config.yaml
encoder_arch: "vit"
model: "segmentation model"
dataset: "Sentinel-2 satellite tiles (TerraMesh)"
train_examples: 72500
image_size: 64
crop_scale_min: 1
horizontal_flip: true
translate: 0.12
rotation_deg: 10
color_jitter: 0.1
num_classes: 10
encoder_norm: "rmsnorm"
encoder_norm_position: "pre"
encoder_activation: "relu"
encoder_mlp_ratio: 4
encoder_head_dim: 48
encoder_fused_qkv: false
encoder_bias: "none"
encoder_qk_norm: true
encoder_parallel_block: false
encoder_inner_norm: false
encoder_drop_path: 0.1
encoder_patch_size: [8, 8]
encoder_conv_stem: true
encoder_layers: 16
encoder_width: 192
encoder_positions: "learned"
decoder_norm: "batchnorm"
decoder_activation: "elu"
decoder_widths: [48, 96, 96, 96]
decoder_blocks_per_level: 3
decoder_block: "plain"
decoder_attention: false
decoder_upsampling: "nearest_conv"
init: "orthogonal"
residual_init: "none"
optimizer: "muon"
muon_scale: "match_rms_adamw"
lr: 0.0076
momentum: 0.85
nesterov: true
orthogonalizer: "newton_schulz_5"
adamw_lr_other_params: 0.00096
adaptive_grad_clip: 0.1
steps: 4300
batch_size: 64
epochs: 3.8
lr_schedule: "wsd"
decay_fraction: 0.4
final_lr_fraction: 0.1
warmup_steps: 210
weight_decay: 0.3
adamw_weight_decay_other_params: 0.01
Rows from block 7 of the encoder, named by matrix and row number. Rows with one number belong to one neuron. Each number is 200 + 40 x the weight over its row's rms, rounded and kept within 0 to 999. All counts start at 0. After the name is the row's rms in percent of the matrix's.
# fc1: MLP up (encoder.blocks.7.mlp.fc1.weight, 768x192), inputs 96-143
# fc2: MLP down (encoder.blocks.7.mlp.fc2.weight, 192x768, transposed), outputs 96-143
fc1.443,103,241,160,281,164,162,182,168,186,135,176,200,211,170,120,227,229,256,216,296,260,200,252,159,182,216,212,193,172,197,232,276,194,213,223,190,165,132,224,134,195,212,214,248,234,189,220,165,210
fc1.445,053,179,191,215,214,200,211,211,154,133,203,167,206,174,212,257,223,264,117,191,187,103,179,180,235,187,230,119,232,161,128,226,155,240,251,246,203,219,196,167,246,218,275,241,216,211,167,243,191
fc1.447,037,149,156,196,171,195,239,252,307,262,169,315,170,183,219,237,169,270,146,233,131,218,166,223,159,186,257,198,201,189,161,204,200,303,137,249,237,218,172,200,232,197,198,262,160,188,165,181,130
fc1.448,088,258,135,244,248,239,176,156,177,188,191,113,265,221,210,275,271,187,193,153,134,104,218,200,188,276,230,237,159,205,316,211,155,238,174,228,149,158,193,158,158,224,192,235,135,223,136,238,215
fc1.449,110,181,185,165,237,175,224,220,258,135,192,237,222,178,184,164,231,251,187,190,226,174,155,238,194,312,220,162,241,170,143,236,288,170,201,189,194,278,144,240,236,246,197,129,224,242,241,145,225
fc1.450,154,164,157,171,234,233,285,198,174,207,165,173,263,219,236,200,210,182,202,214,200,104,226,231,229,181,246,236,219,229,215,206,247,209,177,248,177,234,241,143,185,215,178,172,214,242,193,199,185
fc1.451,043,160,196,188,195,257,234,210,215,225,171,171,171,237,195,238,253,256,190,146,161,227,153,182,168,220,297,230,204,264,225,235,207,248,173,193,192,225,164,218,215,149,152,210,268,237,194,205,154
fc1.452,005,195,153,187,235,174,240,160,217,157,156,214,189,124,173,272,200,216,133,225,163,191,148,261,222,221,236,189,157,236,215,183,211,224,216,166,151,220,275,136,179,144,162,298,152,188,283,195,237
fc1.453,036,256,231,158,252,191,177,171,142,141,222,295,241,221,256,191,121,219,183,263,195,206,173,204,199,193,214,236,199,222,168,222,199,277,192,193,183,224,196,159,197,204,178,261,120,147,248,244,132
fc1.454,032,243,244,212,223,173,204,239,119,129,189,251,239,212,175,214,247,162,238,197,183,190,243,147,234,198,221,204,222,201,237,207,202,278,243,150,209,275,204,249,191,189,214,183,207,169,211,202,190
fc1.457,104,201,253,208,193,268,189,99,162,202,210,226,200,236,142,161,157,199,256,143,142,269,142,197,212,228,238,206,248,168,230,281,172,170,185,206,271,204,206,182,187,220,217,189,209,267,140,138,171
fc1.459,147,209,171,145,181,158,173,257,220,130,129,213,190,172,241,195,222,233,232,219,146,118,129,302,195,170,242,188,155,251,145,256,166,167,204,204,169,224,164,233,197,260,225,172,251,206,229,210,221
fc1.461,054,214,168,200,202,156,230,152,243,222,277,149,163,227,141,192,253,173,236,136,280,196,197,183,207,235,191,204,192,144,251,277,197,209,223,166,162,251,209,152,174,187,173,226,213,280,159,207,216
fc1.462,099,275,200,201,210,132,207,237,256,218,260,223,257,235,214,196,180,145,139,188,186,189,191,155,229,180,192,136,194,122,263,216,121,296,218,215,203,193,213,161,201,203,227,255,156,208,201,250,181
fc1.463,165,196,154,183,200,175,237,204,162,252,258,168,180,145,193,166,151,160,195,163,132,90,218,227,274,202,288,202,197,176,266,236,220,234,149,196,197,269,143,251,119,210,213,177,246,187,260,197,247
fc1.464,060,221,195,191,244,233,124,175,225,150,198,138,192,195,158,140,131,179,184,261,158,190,206,282,172,174,219,103,190,218,159,263,213,256,152,222,259,185,169,172,206,235,188,184,252,233,211,173,207
fc1.465,170,246,154,212,217,166,209,126,197,248,209,237,227,221,204,190,227,215,223,179,174,197,251,140,218,232,267,171,229,199,224,249,170,182,153,235,261,206,236,254,173,265,269,207,170,163,247,170,200
fc1.466,115,227,230,199,259,158,219,143,188,180,81,133,251,231,212,208,245,201,245,156,239,152,230,196,130,233,274,197,249,217,151,274,213,233,165,248,152,141,136,105,185,230,133,175,211,185,271,255,138
fc1.468,049,188,114,256,266,189,258,146,174,158,213,270,250,238,145,217,275,240,167,240,239,195,186,198,256,202,195,210,211,153,256,192,145,282,202,235,166,117,181,94,279,211,193,240,167,170,174,216,199
fc1.469,213,229,116,130,187,104,301,203,153,186,176,268,190,223,258,185,256,242,219,206,160,213,169,138,130,188,279,263,182,155,147,216,172,173,180,240,186,217,174,242,189,208,241,178,175,175,190,259,176
fc1.470,007,224,212,145,162,198,217,245,173,241,195,152,218,288,247,195,180,233,231,203,201,284,134,195,226,189,260,287,245,249,203,257,197,151,183,190,189,233,167,214,214,141,226,260,154,170,169,231,216
fc1.471,050,232,180,92,141,189,197,168,119,216,159,198,208,154,177,244,189,181,163,285,186,186,123,141,197,183,266,181,242,85,161,237,126,133,212,191,239,176,209,198,232,230,184,201,269,230,244,227,183
fc1.472,012,169,177,229,202,179,196,158,126,270,142,254,209,263,137,217,251,229,163,213,181,230,273,238,224,194,225,155,232,182,269,259,219,209,149,208,190,192,223,150,219,120,250,163,180,196,166,222,244
fc1.473,075,225,143,261,219,121,199,203,212,186,167,180,172,227,175,188,254,183,259,223,97,240,156,261,199,209,180,188,222,136,237,189,134,229,225,163,276,180,193,242,204,151,245,140,134,200,241,233,205
fc1.475,026,162,205,143,219,204,190,226,135,258,268,246,259,214,163,248,180,208,173,194,151,230,278,218,231,151,210,159,184,240,205,296,177,320,221,196,205,234,307,212,179,160,160,165,187,174,161,187,214
fc1.476,198,199,268,156,203,181,174,157,178,153,110,229,180,191,130,199,168,158,204,248,236,199,237,205,185,148,143,139,138,192,188,237,234,227,261,197,206,224,201,135,183,134,199,220,215,240,198,159,143
fc1.477,030,192,270,162,252,251,181,204,162,195,173,180,213,230,260,227,270,204,140,224,184,198,174,181,157,220,246,245,200,144,234,281,248,205,170,276,170,241,274,158,293,168,169,187,170,187,180,207,231
fc1.479,255,178,212,214,150,131,198,154,117,192,167,190,257,202,264,181,180,202,204,160,216,206,209,226,216,121,269,126,257,164,235,211,178,223,227,255,255,156,186,151,240,178,201,176,148,125,197,166,196
fc1.480,058,200,217,202,212,156,193,202,149,141,211,199,167,244,203,215,199,202,225,259,212,199,233,187,167,264,309,202,147,138,231,231,187,246,218,224,203,202,232,256,155,132,208,218,227,209,165,166,236
fc1.481,137,201,171,185,221,158,143,178,215,209,201,210,201,292,220,218,221,179,249,202,165,149,130,201,223,223,318,173,155,131,215,304,159,121,228,229,197,133,186,250,121,158,194,243,166,93,199,185,186
fc1.482,055,230,161,194,216,195,260,165,219,215,181,212,180,214,205,248,107,226,215,248,212,173,260,212,216,253,167,214,190,159,193,242,136,246,253,225,227,223,202,232,247,180,191,217,196,170,120,156,192
fc1.483,052,207,188,247,189,150,149,160,182,207,155,165,213,202,212,271,246,143,179,219,185,151,217,182,223,184,228,238,159,136,164,196,160,188,166,103,143,211,166,192,169,202,211,229,229,188,257,175,217
fc1.484,114,190,156,183,294,131,275,138,220,155,132,194,216,157,146,212,243,209,238,180,227,236,156,137,220,270,251,194,231,148,199,281,188,174,207,164,232,167,228,257,202,186,205,188,198,249,170,113,166
fc1.485,009,194,144,204,280,219,131,256,225,218,210,235,186,253,307,210,190,211,181,226,169,203,163,162,247,261,212,232,186,187,223,216,219,190,171,208,155,189,245,129,232,255,180,281,134,275,170,240,166
fc1.486,165,272,214,181,197,185,168,234,175,148,196,211,237,294,215,161,196,184,250,237,197,161,241,207,165,277,279,200,179,204,186,250,135,218,245,204,257,208,158,220,214,208,240,218,182,303,160,253,184
fc1.487,181,167,168,272,157,132,254,168,204,212,181,234,191,273,189,228,107,256,156,211,172,224,223,221,204,226,191,184,202,189,256,201,236,262,200,155,195,180,199,165,239,183,172,179,180,189,220,221,221
fc1.488,103,253,161,172,192,195,236,176,163,198,192,193,201,270,222,185,189,172,131,200,217,124,223,199,134,233,162,193,191,90,200,248,93,251,201,254,183,263,250,220,212,186,244,238,173,142,155,184,142
fc1.489,087,276,195,121,213,234,198,210,146,151,185,164,309,258,193,197,183,184,160,187,171,174,206,232,129,160,203,186,209,207,226,210,171,288,198,163,191,178,163,161,224,153,228,230,234,181,228,133,164
fc1.490,097,182,287,119,264,236,257,200,171,172,161,243,218,198,139,203,150,256,181,184,136,229,237,152,246,256,296,173,168,222,270,240,160,176,194,161,254,232,202,231,194,162,293,225,221,239,122,187,204
fc1.492,057,188,169,202,253,214,189,262,225,157,189,162,192,194,208,142,164,190,206,194,234,247,159,213,196,261,243,138,202,151,248,231,177,216,237,219,237,238,154,235,167,248,136,185,249,277,186,180,230
fc1.493,114,213,211,256,144,225,190,213,231,219,220,219,216,228,162,145,182,190,159,128,205,174,204,206,255,210,213,212,283,159,233,159,208,172,211,268,148,184,250,229,175,207,201,200,199,210,220,118,179
fc1.494,094,186,198,225,239,193,203,232,174,230,266,179,114,215,195,142,152,197,239,249,206,163,197,282,114,221,321,219,174,139,271,195,202,241,267,208,228,233,212,195,218,134,142,259,201,174,191,220,212
fc1.496,006,240,224,204,161,190,159,196,177,146,198,277,261,239,177,194,167,198,175,250,206,200,176,176,249,175,229,162,245,145,221,215,172,254,145,189,192,152,236,183,224,216,222,225,198,140,160,238,208
fc1.497,062,208,173,195,181,122,133,168,143,203,326,181,232,246,195,168,219,244,267,217,132,175,140,144,254,214,223,117,195,149,269,178,256,220,201,241,213,112,164,201,157,230,198,236,246,247,186,183,229
fc1.498,139,195,100,151,250,132,185,74,182,254,209,218,227,238,127,243,208,147,167,252,157,194,192,219,215,153,226,155,192,281,131,340,153,195,254,212,242,211,216,214,169,192,232,210,159,165,256,237,115
fc1.499,089,182,169,221,227,193,201,150,166,176,163,258,204,240,163,180,212,276,172,246,149,154,198,249,252,201,243,206,222,213,238,214,142,170,235,170,236,175,187,215,236,201,209,201,200,220,217,177,175
fc1.500,058,218,145,135,207,211,110,175,198,184,220,205,181,227,145,173,248,208,149,183,177,182,173,242,194,193,191,177,219,119,207,169,215,250,179,244,153,149,230,219,204,195,235,176,160,150,195,177,265
fc1.501,138,202,272,210,179,185,188,257,171,208,201,209,186,233,156,149,260,177,200,245,202,100,276,185,165,193,306,123,158,178,257,254,250,195,269,190,144,181,191,198,170,151,172,188,183,176,181,126,230
fc1.502,094,267,156,179,125,269,181,179,171,162,172,241,215,285,167,150,177,203,205,169,183,208,254,159,184,195,247,203,154,248,243,241,194,207,129,248,155,277,219,219,202,199,266,244,249,223,159,257,194
fc1.503,026,148,240,125,196,130,167,217,218,121,230,208,159,115,247,229,144,230,187,265,226,176,188,217,198,244,242,212,190,203,202,182,204,265,304,222,196,100,177,114,226,215,249,186,221,216,163,205,248
fc1.504,030,150,283,220,234,170,248,141,204,194,153,215,213,181,198,187,226,135,205,165,223,213,144,231,150,192,254,161,180,150,246,282,180,189,158,178,236,151,233,249,202,147,227,128,278,174,135,177,122
fc1.509,116,217,237,184,160,141,130,133,186,217,221,223,214,175,195,243,249,211,162,242,187,214,206,259,269,188,336,155,220,141,186,286,162,144,258,256,171,209,168,229,153,232,174,139,179,83,262,249,202
fc1.510,058,232,134,190,235,185,256,165,225,170,178,258,156,187,149,247,176,227,151,185,172,141,181,222,224,176,175,263,197,147,192,264,140,209,237,202,115,264,256,253,181,165,135,166,228,163,227,243,209
fc1.511,047,241,257,181,257,220,215,167,140,196,150,272,197,200,146,286,204,245,179,201,170,151,242,234,152,161,189,166,143,252,170,270,104,187,249,181,228,150,182,154,190,173,170,249,210,195,144,221,166
fc1.512,151,187,169,223,263,125,218,94,226,153,249,208,166,264,160,166,187,307,252,222,193,213,221,224,139,222,243,119,255,157,204,289,180,248,272,232,189,190,191,183,226,191,286,250,168,180,195,275,108
fc1.513,210,227,296,219,159,185,176,155,184,187,184,224,166,251,175,140,182,204,181,164,211,258,172,192,184,243,302,200,176,209,230,199,263,139,199,163,189,185,203,164,265,160,169,183,230,271,276,238,208
fc1.515,009,160,222,176,174,207,242,171,218,281,301,231,182,226,158,176,151,289,200,135,231,217,187,278,136,220,214,188,249,163,164,176,184,180,203,154,132,243,185,206,200,219,238,188,233,289,236,213,222
fc1.516,035,167,325,129,272,217,183,225,250,179,167,145,210,192,221,202,157,137,203,169,222,202,222,220,190,250,261,169,185,211,185,203,180,161,149,187,235,275,142,201,183,218,172,243,208,251,246,180,143
fc1.517,042,245,163,236,189,221,234,221,294,161,239,259,175,304,179,331,191,182,198,191,195,157,216,202,185,250,238,163,204,194,129,150,210,213,237,163,151,134,194,163,124,256,187,155,218,231,201,159,199
fc1.518,010,140,181,174,160,179,146,171,195,183,256,235,206,221,202,261,220,223,181,218,262,200,236,159,188,228,219,152,202,124,121,244,239,214,164,209,154,158,241,194,146,232,181,219,212,222,162,197,224
fc1.519,067,235,151,122,196,138,240,189,199,243,152,215,220,87,210,232,241,276,222,237,258,175,236,172,173,144,202,194,216,258,248,228,175,206,231,250,253,191,236,204,187,174,217,221,213,166,161,292,161
fc1.520,086,125,184,166,232,162,247,254,184,143,167,152,236,239,108,259,193,156,171,217,68,201,176,244,166,197,266,203,179,184,191,241,159,140,194,235,219,184,221,278,263,145,193,184,184,181,237,200,171
fc1.521,108,216,228,178,300,198,152,164,178,195,209,138,153,262,214,214,238,225,176,163,154,216,193,186,184,275,244,232,121,157,176,266,175,237,158,171,214,179,226,279,215,172,198,167,117,213,180,269,212
fc1.523,006,177,272,158,200,177,173,242,227,156,215,158,185,279,177,184,182,190,158,189,186,154,169,236,93,263,217,230,242,149,210,231,209,204,232,264,234,176,190,161,200,161,181,226,159,255,141,216,249
fc1.524,038,254,185,148,184,197,169,177,205,155,152,166,222,184,221,199,164,205,173,172,221,168,257,150,244,173,165,179,235,187,170,296,75,226,177,154,169,173,255,181,180,218,166,232,199,196,202,228,220
fc1.525,105,196,138,238,205,199,267,234,117,206,250,211,247,149,258,224,155,169,238,244,204,182,248,206,203,172,173,180,165,209,145,273,208,196,181,190,145,158,244,207,195,207,198,190,229,252,110,281,210
fc2.443,101,161,167,216,175,236,194,212,173,239,213,171,148,136,173,228,184,205,134,240,233,171,196,245,211,261,224,208,158,279,199,171,210,164,312,240,314,247,135,207,214,201,180,236,230,225,276,153,145
fc2.445,059,262,213,182,128,138,165,285,225,213,225,174,252,175,166,218,183,203,231,198,229,261,196,179,151,206,227,247,189,183,238,302,148,234,215,175,143,212,234,174,146,207,208,186,199,243,252,216,158
fc2.447,051,103,232,187,222,248,191,200,179,211,178,230,172,193,290,197,265,189,227,175,230,215,145,189,165,232,201,209,264,222,198,158,201,128,100,186,213,200,234,303,224,109,201,127,215,251,201,135,230
fc2.448,102,223,201,247,157,249,226,170,187,195,189,182,194,282,178,179,190,137,197,123,171,262,257,230,241,253,218,169,112,179,169,217,239,193,199,186,219,191,196,220,244,152,167,190,176,253,183,123,169
fc2.449,117,152,268,196,170,225,186,245,217,270,155,168,263,202,206,197,218,195,162,195,226,160,209,258,223,227,137,119,154,232,188,181,170,137,221,257,186,241,201,158,188,164,231,159,235,268,184,238,173
fc2.450,150,85,188,188,129,155,229,242,229,272,234,258,184,155,189,277,239,183,183,162,159,151,162,234,205,202,221,187,227,137,179,202,179,244,206,207,171,175,231,191,166,171,144,241,182,220,208,129,144
fc2.451,044,232,210,158,160,163,183,216,185,188,210,213,263,173,321,180,282,269,156,195,188,214,192,143,187,224,274,245,158,268,226,209,219,191,218,207,200,191,247,250,214,233,220,234,207,102,145,239,180
fc2.452,005,191,187,173,154,199,202,235,154,249,178,154,153,227,218,194,140,247,172,161,157,182,135,142,225,133,195,184,217,262,188,262,190,149,140,173,155,143,153,237,179,202,207,220,212,196,249,204,166
fc2.453,029,130,172,213,269,194,232,193,280,190,184,167,250,165,156,215,180,185,253,187,283,184,221,213,234,263,204,185,219,250,219,216,174,190,257,174,211,156,172,145,155,203,187,174,152,182,208,152,174
fc2.454,041,195,186,244,233,182,257,212,252,216,121,245,173,213,265,222,207,187,120,163,172,203,227,241,158,223,232,166,150,184,167,259,113,192,167,195,221,279,174,199,178,163,167,217,231,267,246,153,206
fc2.457,101,229,168,202,192,183,229,213,211,247,234,139,145,213,191,162,180,157,135,174,269,192,222,247,204,190,207,182,267,224,229,166,185,158,320,265,216,219,235,219,179,97,266,263,164,210,184,251,196
fc2.459,153,163,139,192,210,259,208,208,237,261,202,272,220,141,163,175,194,224,225,147,325,207,235,139,140,298,238,155,208,246,245,151,280,201,239,135,158,155,198,147,147,218,154,159,209,203,220,248,193
fc2.461,051,142,230,152,247,221,217,234,303,237,181,175,177,135,202,239,206,214,142,184,127,210,182,173,195,216,236,234,192,172,208,175,203,190,167,173,229,179,184,180,196,233,205,159,184,199,165,148,164
fc2.462,104,154,188,228,247,231,129,182,244,126,187,203,198,230,161,235,151,218,189,194,165,221,157,207,193,153,209,206,178,212,165,186,231,215,152,177,252,216,200,186,220,202,247,206,213,208,165,208,246
fc2.463,171,150,289,204,229,201,213,160,236,142,174,207,208,255,215,236,268,195,161,205,108,240,226,210,237,217,174,180,217,177,217,172,171,130,133,247,154,161,228,208,203,154,196,175,197,152,158,123,152
fc2.464,059,198,233,144,325,181,170,200,246,249,236,243,239,213,140,213,258,190,131,201,153,252,190,189,158,244,189,214,209,128,242,223,128,197,291,125,225,310,229,186,255,216,269,171,201,200,106,205,244
fc2.465,177,236,134,227,134,216,155,166,169,219,137,182,152,183,300,223,201,183,166,204,215,230,207,183,231,193,178,211,182,197,154,143,210,160,291,131,266,175,222,223,207,180,186,181,186,177,139,121,273
fc2.466,125,151,274,195,152,158,208,235,246,260,188,235,236,214,223,190,244,264,145,251,157,218,163,199,192,282,206,191,288,216,204,182,159,162,246,257,235,216,178,135,277,204,254,212,205,258,275,222,197
fc2.468,062,219,188,227,221,90,136,238,284,196,173,295,159,186,105,174,224,236,245,152,236,226,234,246,240,195,228,168,232,226,237,204,155,258,167,151,150,207,160,138,212,183,259,169,186,150,162,253,191
fc2.469,205,176,207,279,215,239,153,176,268,289,140,204,172,213,211,107,185,245,118,228,258,174,240,197,194,226,191,163,288,216,224,225,189,127,172,241,122,187,211,200,151,211,250,160,271,118,199,197,149
fc2.470,008,175,204,305,210,145,164,169,194,182,197,235,211,192,265,227,238,200,215,175,173,225,215,202,269,214,160,181,200,127,275,221,197,142,199,118,188,178,230,209,135,188,237,196,205,126,148,155,186
fc2.471,052,277,190,183,182,145,169,192,182,232,153,187,203,144,231,159,145,171,273,187,166,285,230,229,197,223,247,266,193,203,245,155,187,149,213,177,164,222,252,194,191,206,214,188,195,152,276,195,195
fc2.472,010,166,161,236,148,189,147,181,203,204,224,311,178,329,170,260,252,199,210,195,194,194,183,211,192,237,159,277,238,198,243,181,206,148,141,191,138,197,202,197,207,144,103,307,182,153,178,200,253
fc2.473,081,269,183,194,263,282,310,177,251,228,211,214,147,236,207,222,176,193,176,188,257,180,247,151,178,215,223,189,235,145,209,155,197,274,200,181,266,206,175,147,186,183,185,207,227,215,150,157,208
fc2.475,029,152,222,222,261,201,130,268,255,236,140,196,229,184,214,199,223,236,224,282,268,236,237,171,98,262,153,219,243,94,225,228,199,145,285,162,192,178,274,177,188,269,220,237,129,167,210,227,223
fc2.476,170,224,189,213,153,190,150,237,191,244,192,236,171,172,193,160,188,160,178,223,258,204,193,221,237,141,156,252,175,203,213,169,196,185,159,206,234,188,219,235,133,156,111,255,185,212,239,151,264
fc2.477,023,269,211,192,226,210,292,96,231,186,192,175,161,205,267,194,227,156,223,161,160,191,253,238,160,143,189,207,141,185,172,141,231,179,172,193,237,212,201,175,253,183,209,221,211,193,121,251,197
fc2.479,275,178,163,215,217,204,267,202,277,180,175,216,211,187,175,200,141,184,217,186,279,153,131,146,171,187,169,216,242,209,228,198,151,162,174,156,229,220,151,218,159,192,221,192,187,278,225,212,192
fc2.480,057,164,217,167,156,158,255,210,168,170,198,237,233,273,201,272,163,206,160,258,158,238,264,240,200,284,259,111,217,150,230,191,226,192,133,200,188,177,156,162,208,240,155,155,184,223,167,227,227
fc2.481,148,229,120,182,229,248,267,187,215,160,190,182,215,191,272,187,241,228,182,206,174,239,224,172,195,235,99,279,197,207,201,156,209,252,193,211,241,186,225,193,208,198,217,162,243,296,159,270,241
fc2.482,081,190,259,180,281,214,131,267,214,125,167,186,230,152,224,230,212,134,237,126,224,218,156,207,157,240,226,216,229,250,195,201,217,190,189,218,236,180,159,223,116,238,158,244,152,203,199,204,194
fc2.483,056,124,287,214,190,312,239,194,245,264,254,142,112,225,207,182,148,233,206,204,144,188,200,232,235,264,305,187,257,274,120,189,141,173,162,220,175,218,173,185,226,212,206,192,207,264,226,130,145
fc2.484,123,114,128,226,237,150,264,147,238,228,166,121,119,188,203,191,183,128,146,142,155,203,215,245,199,229,135,144,253,141,244,222,247,226,239,159,204,202,151,112,214,146,207,188,253,242,231,228,206
fc2.485,008,136,208,176,178,184,226,186,229,191,141,232,196,138,212,132,214,204,217,197,321,226,115,213,209,215,142,216,227,176,278,117,221,276,173,210,174,217,194,187,244,196,290,142,215,195,158,217,195
fc2.486,184,228,207,227,191,230,245,223,166,228,216,135,192,198,216,259,110,156,148,261,156,214,261,121,203,199,237,172,206,176,208,256,211,297,166,139,132,179,200,209,128,128,149,222,252,263,201,230,255
fc2.487,169,197,151,286,175,227,166,191,250,243,197,210,137,235,197,225,290,250,157,165,124,248,183,248,238,161,191,180,201,170,181,179,291,196,134,137,128,198,192,187,218,140,197,198,198,164,184,213,174
fc2.488,106,117,260,172,201,143,241,354,234,166,218,263,201,138,200,217,191,164,210,210,218,218,151,178,189,172,219,188,279,170,236,194,146,211,217,155,212,230,223,213,216,135,198,231,260,128,230,134,183
fc2.489,074,137,241,201,141,275,242,224,185,273,157,172,174,212,193,179,183,165,210,221,299,223,227,247,171,155,236,171,151,174,112,219,195,179,279,175,253,302,206,166,202,158,238,232,141,199,187,193,206
fc2.490,103,208,162,129,162,236,186,236,187,261,130,170,174,171,237,218,173,250,260,205,166,180,205,233,213,213,170,121,203,173,185,168,206,204,169,145,149,281,211,215,313,236,233,174,200,181,184,253,203
fc2.492,060,160,260,221,221,162,209,188,269,148,220,170,196,161,228,160,197,158,143,210,187,227,213,193,185,287,123,193,226,173,261,225,166,250,211,247,197,221,198,210,262,207,201,196,240,224,195,219,167
fc2.493,105,177,110,199,189,132,261,157,218,155,136,184,243,247,218,175,208,174,160,225,226,167,168,277,195,195,205,225,218,310,211,198,162,261,236,227,227,201,206,251,171,269,162,173,225,229,235,205,140
fc2.494,100,159,162,195,197,215,203,222,204,289,252,196,183,201,234,265,230,216,255,151,215,193,238,177,246,193,190,172,182,197,249,211,235,213,219,175,181,190,229,196,202,168,284,213,187,201,168,97,210
fc2.496,006,272,130,165,226,245,202,219,256,84,211,215,197,212,213,242,202,201,192,166,173,195,187,151,196,183,142,305,167,256,169,246,272,174,232,258,238,217,169,182,231,263,257,259,191,233,241,188,208
fc2.497,052,168,121,182,110,218,203,218,206,210,188,212,204,152,181,195,204,184,144,212,182,254,235,236,202,221,255,208,115,287,142,192,248,253,210,202,230,224,254,245,296,183,179,198,190,218,147,116,224
fc2.498,155,188,203,189,154,184,226,241,252,175,192,194,172,167,207,219,260,252,259,162,273,178,180,190,264,216,219,148,208,226,220,206,221,259,194,227,210,124,174,269,215,181,249,232,239,222,192,236,186
fc2.499,073,219,117,201,122,191,156,231,202,230,207,219,231,314,175,252,288,244,196,182,134,283,177,233,252,220,248,178,146,203,192,158,177,247,220,215,185,100,266,237,194,260,155,166,246,219,159,200,183
fc2.500,067,182,177,158,243,67,181,209,248,267,174,181,177,191,245,237,262,208,227,213,198,212,199,217,240,169,219,235,155,280,203,198,188,169,122,174,252,229,215,194,222,219,209,126,193,181,67,171,204
fc2.501,142,216,210,171,143,243,143,217,213,196,281,168,122,223,155,124,213,223,277,189,155,190,189,258,225,241,210,148,156,234,211,177,243,161,154,196,190,219,232,251,159,144,197,159,218,268,189,284,178
fc2.502,097,227,175,182,252,177,225,151,249,199,158,237,190,186,281,189,177,202,196,235,171,208,193,188,186,147,104,180,214,201,114,204,212,190,195,190,156,159,191,163,117,171,148,236,223,179,165,207,218
fc2.503,030,201,178,206,164,223,211,248,248,190,194,196,236,268,186,227,265,170,182,261,250,209,232,211,203,163,212,166,152,240,171,260,224,178,220,262,269,176,263,181,207,139,187,196,221,188,243,182,262
fc2.504,031,216,178,223,202,212,195,248,249,213,135,163,171,173,226,213,208,171,238,156,141,222,153,216,188,232,113,204,185,219,167,248,179,192,321,157,178,147,170,205,189,178,180,136,163,209,251,188,206
fc2.509,107,206,176,164,165,100,234,247,232,161,199,211,174,252,149,216,215,228,239,199,265,245,171,176,193,160,196,219,248,202,172,248,191,203,198,214,213,177,167,272,180,235,220,166,159,90,193,227,255
fc2.510,051,239,191,272,261,221,212,140,165,180,172,237,233,144,196,228,128,169,230,231,272,248,205,200,218,182,199,215,162,171,159,152,191,240,186,157,247,251,208,223,158,179,247,216,234,231,239,159,183
fc2.511,059,148,132,204,194,290,177,208,233,189,247,193,185,240,228,192,297,259,228,169,220,177,246,137,199,207,226,157,261,250,196,299,222,246,89,203,113,194,260,209,238,225,138,213,201,237,149,242,298
fc2.512,144,221,206,205,149,135,210,165,180,148,188,163,216,179,197,225,200,129,167,212,227,173,183,159,182,239,148,216,230,221,223,245,203,201,96,193,162,174,218,288,181,201,166,207,169,215,276,158,233
fc2.513,223,201,115,193,239,168,201,187,207,133,183,177,215,181,202,202,212,154,253,179,184,149,209,178,150,180,181,276,255,152,263,172,152,181,256,210,165,218,258,191,176,153,225,274,181,230,124,190,174
fc2.515,013,222,161,189,148,306,154,105,210,246,141,157,181,151,268,129,239,256,134,178,248,116,156,178,203,192,102,239,167,214,166,209,189,131,199,247,227,161,229,267,225,157,180,238,268,193,244,202,235
fc2.516,031,165,225,183,250,188,212,132,233,258,189,178,194,85,193,201,172,147,152,184,230,218,253,152,202,194,206,204,157,128,215,184,169,151,240,181,229,235,178,220,190,255,225,202,153,126,206,155,252
fc2.517,048,170,228,194,197,167,187,266,169,159,273,144,198,166,227,221,166,217,255,283,187,174,186,197,226,252,165,153,240,193,234,216,252,170,207,173,195,188,219,179,240,218,243,181,162,174,229,244,155
fc2.518,010,202,214,177,180,140,226,297,153,115,276,199,229,218,178,162,150,207,263,214,169,185,146,183,174,247,110,176,279,195,198,239,153,216,149,198,194,188,176,242,197,219,183,167,204,263,219,168,167
fc2.519,064,162,133,233,204,73,152,243,212,243,205,247,249,268,179,204,245,265,167,276,224,190,229,174,204,223,301,199,238,205,189,271,169,177,146,259,173,200,175,270,167,216,242,215,195,184,193,254,224
fc2.520,096,147,220,184,148,230,230,202,214,189,219,224,205,299,109,201,146,223,214,187,262,125,249,161,160,187,160,120,202,283,221,202,158,206,139,172,248,145,219,214,178,152,204,226,173,148,308,202,227
fc2.521,108,140,187,200,214,209,200,138,150,212,168,177,231,206,170,168,224,237,257,119,267,152,166,246,240,211,152,183,204,180,208,207,84,186,174,210,261,180,200,180,199,262,186,253,170,146,197,159,213
fc2.523,005,211,193,159,215,210,168,243,155,263,234,150,185,105,273,161,193,189,228,113,203,218,155,166,192,159,152,277,216,261,201,190,203,266,206,242,209,208,223,96,282,200,176,150,189,187,95,196,245
fc2.524,031,144,259,131,172,297,177,245,245,238,254,154,241,240,170,242,224,157,236,173,263,225,119,162,198,246,223,153,200,186,180,210,192,176,219,170,164,189,201,179,191,219,254,183,155,180,163,158,176
fc2.525,098,163,146,237,261,144,215,175,168,176,157,183,206,181,252,246,197,193,188,239,170,241,216,202,166,174,242,129,217,193,132,226,230,198,260,183,220,126,159,204,184,231,143,252,181,179,144,167,256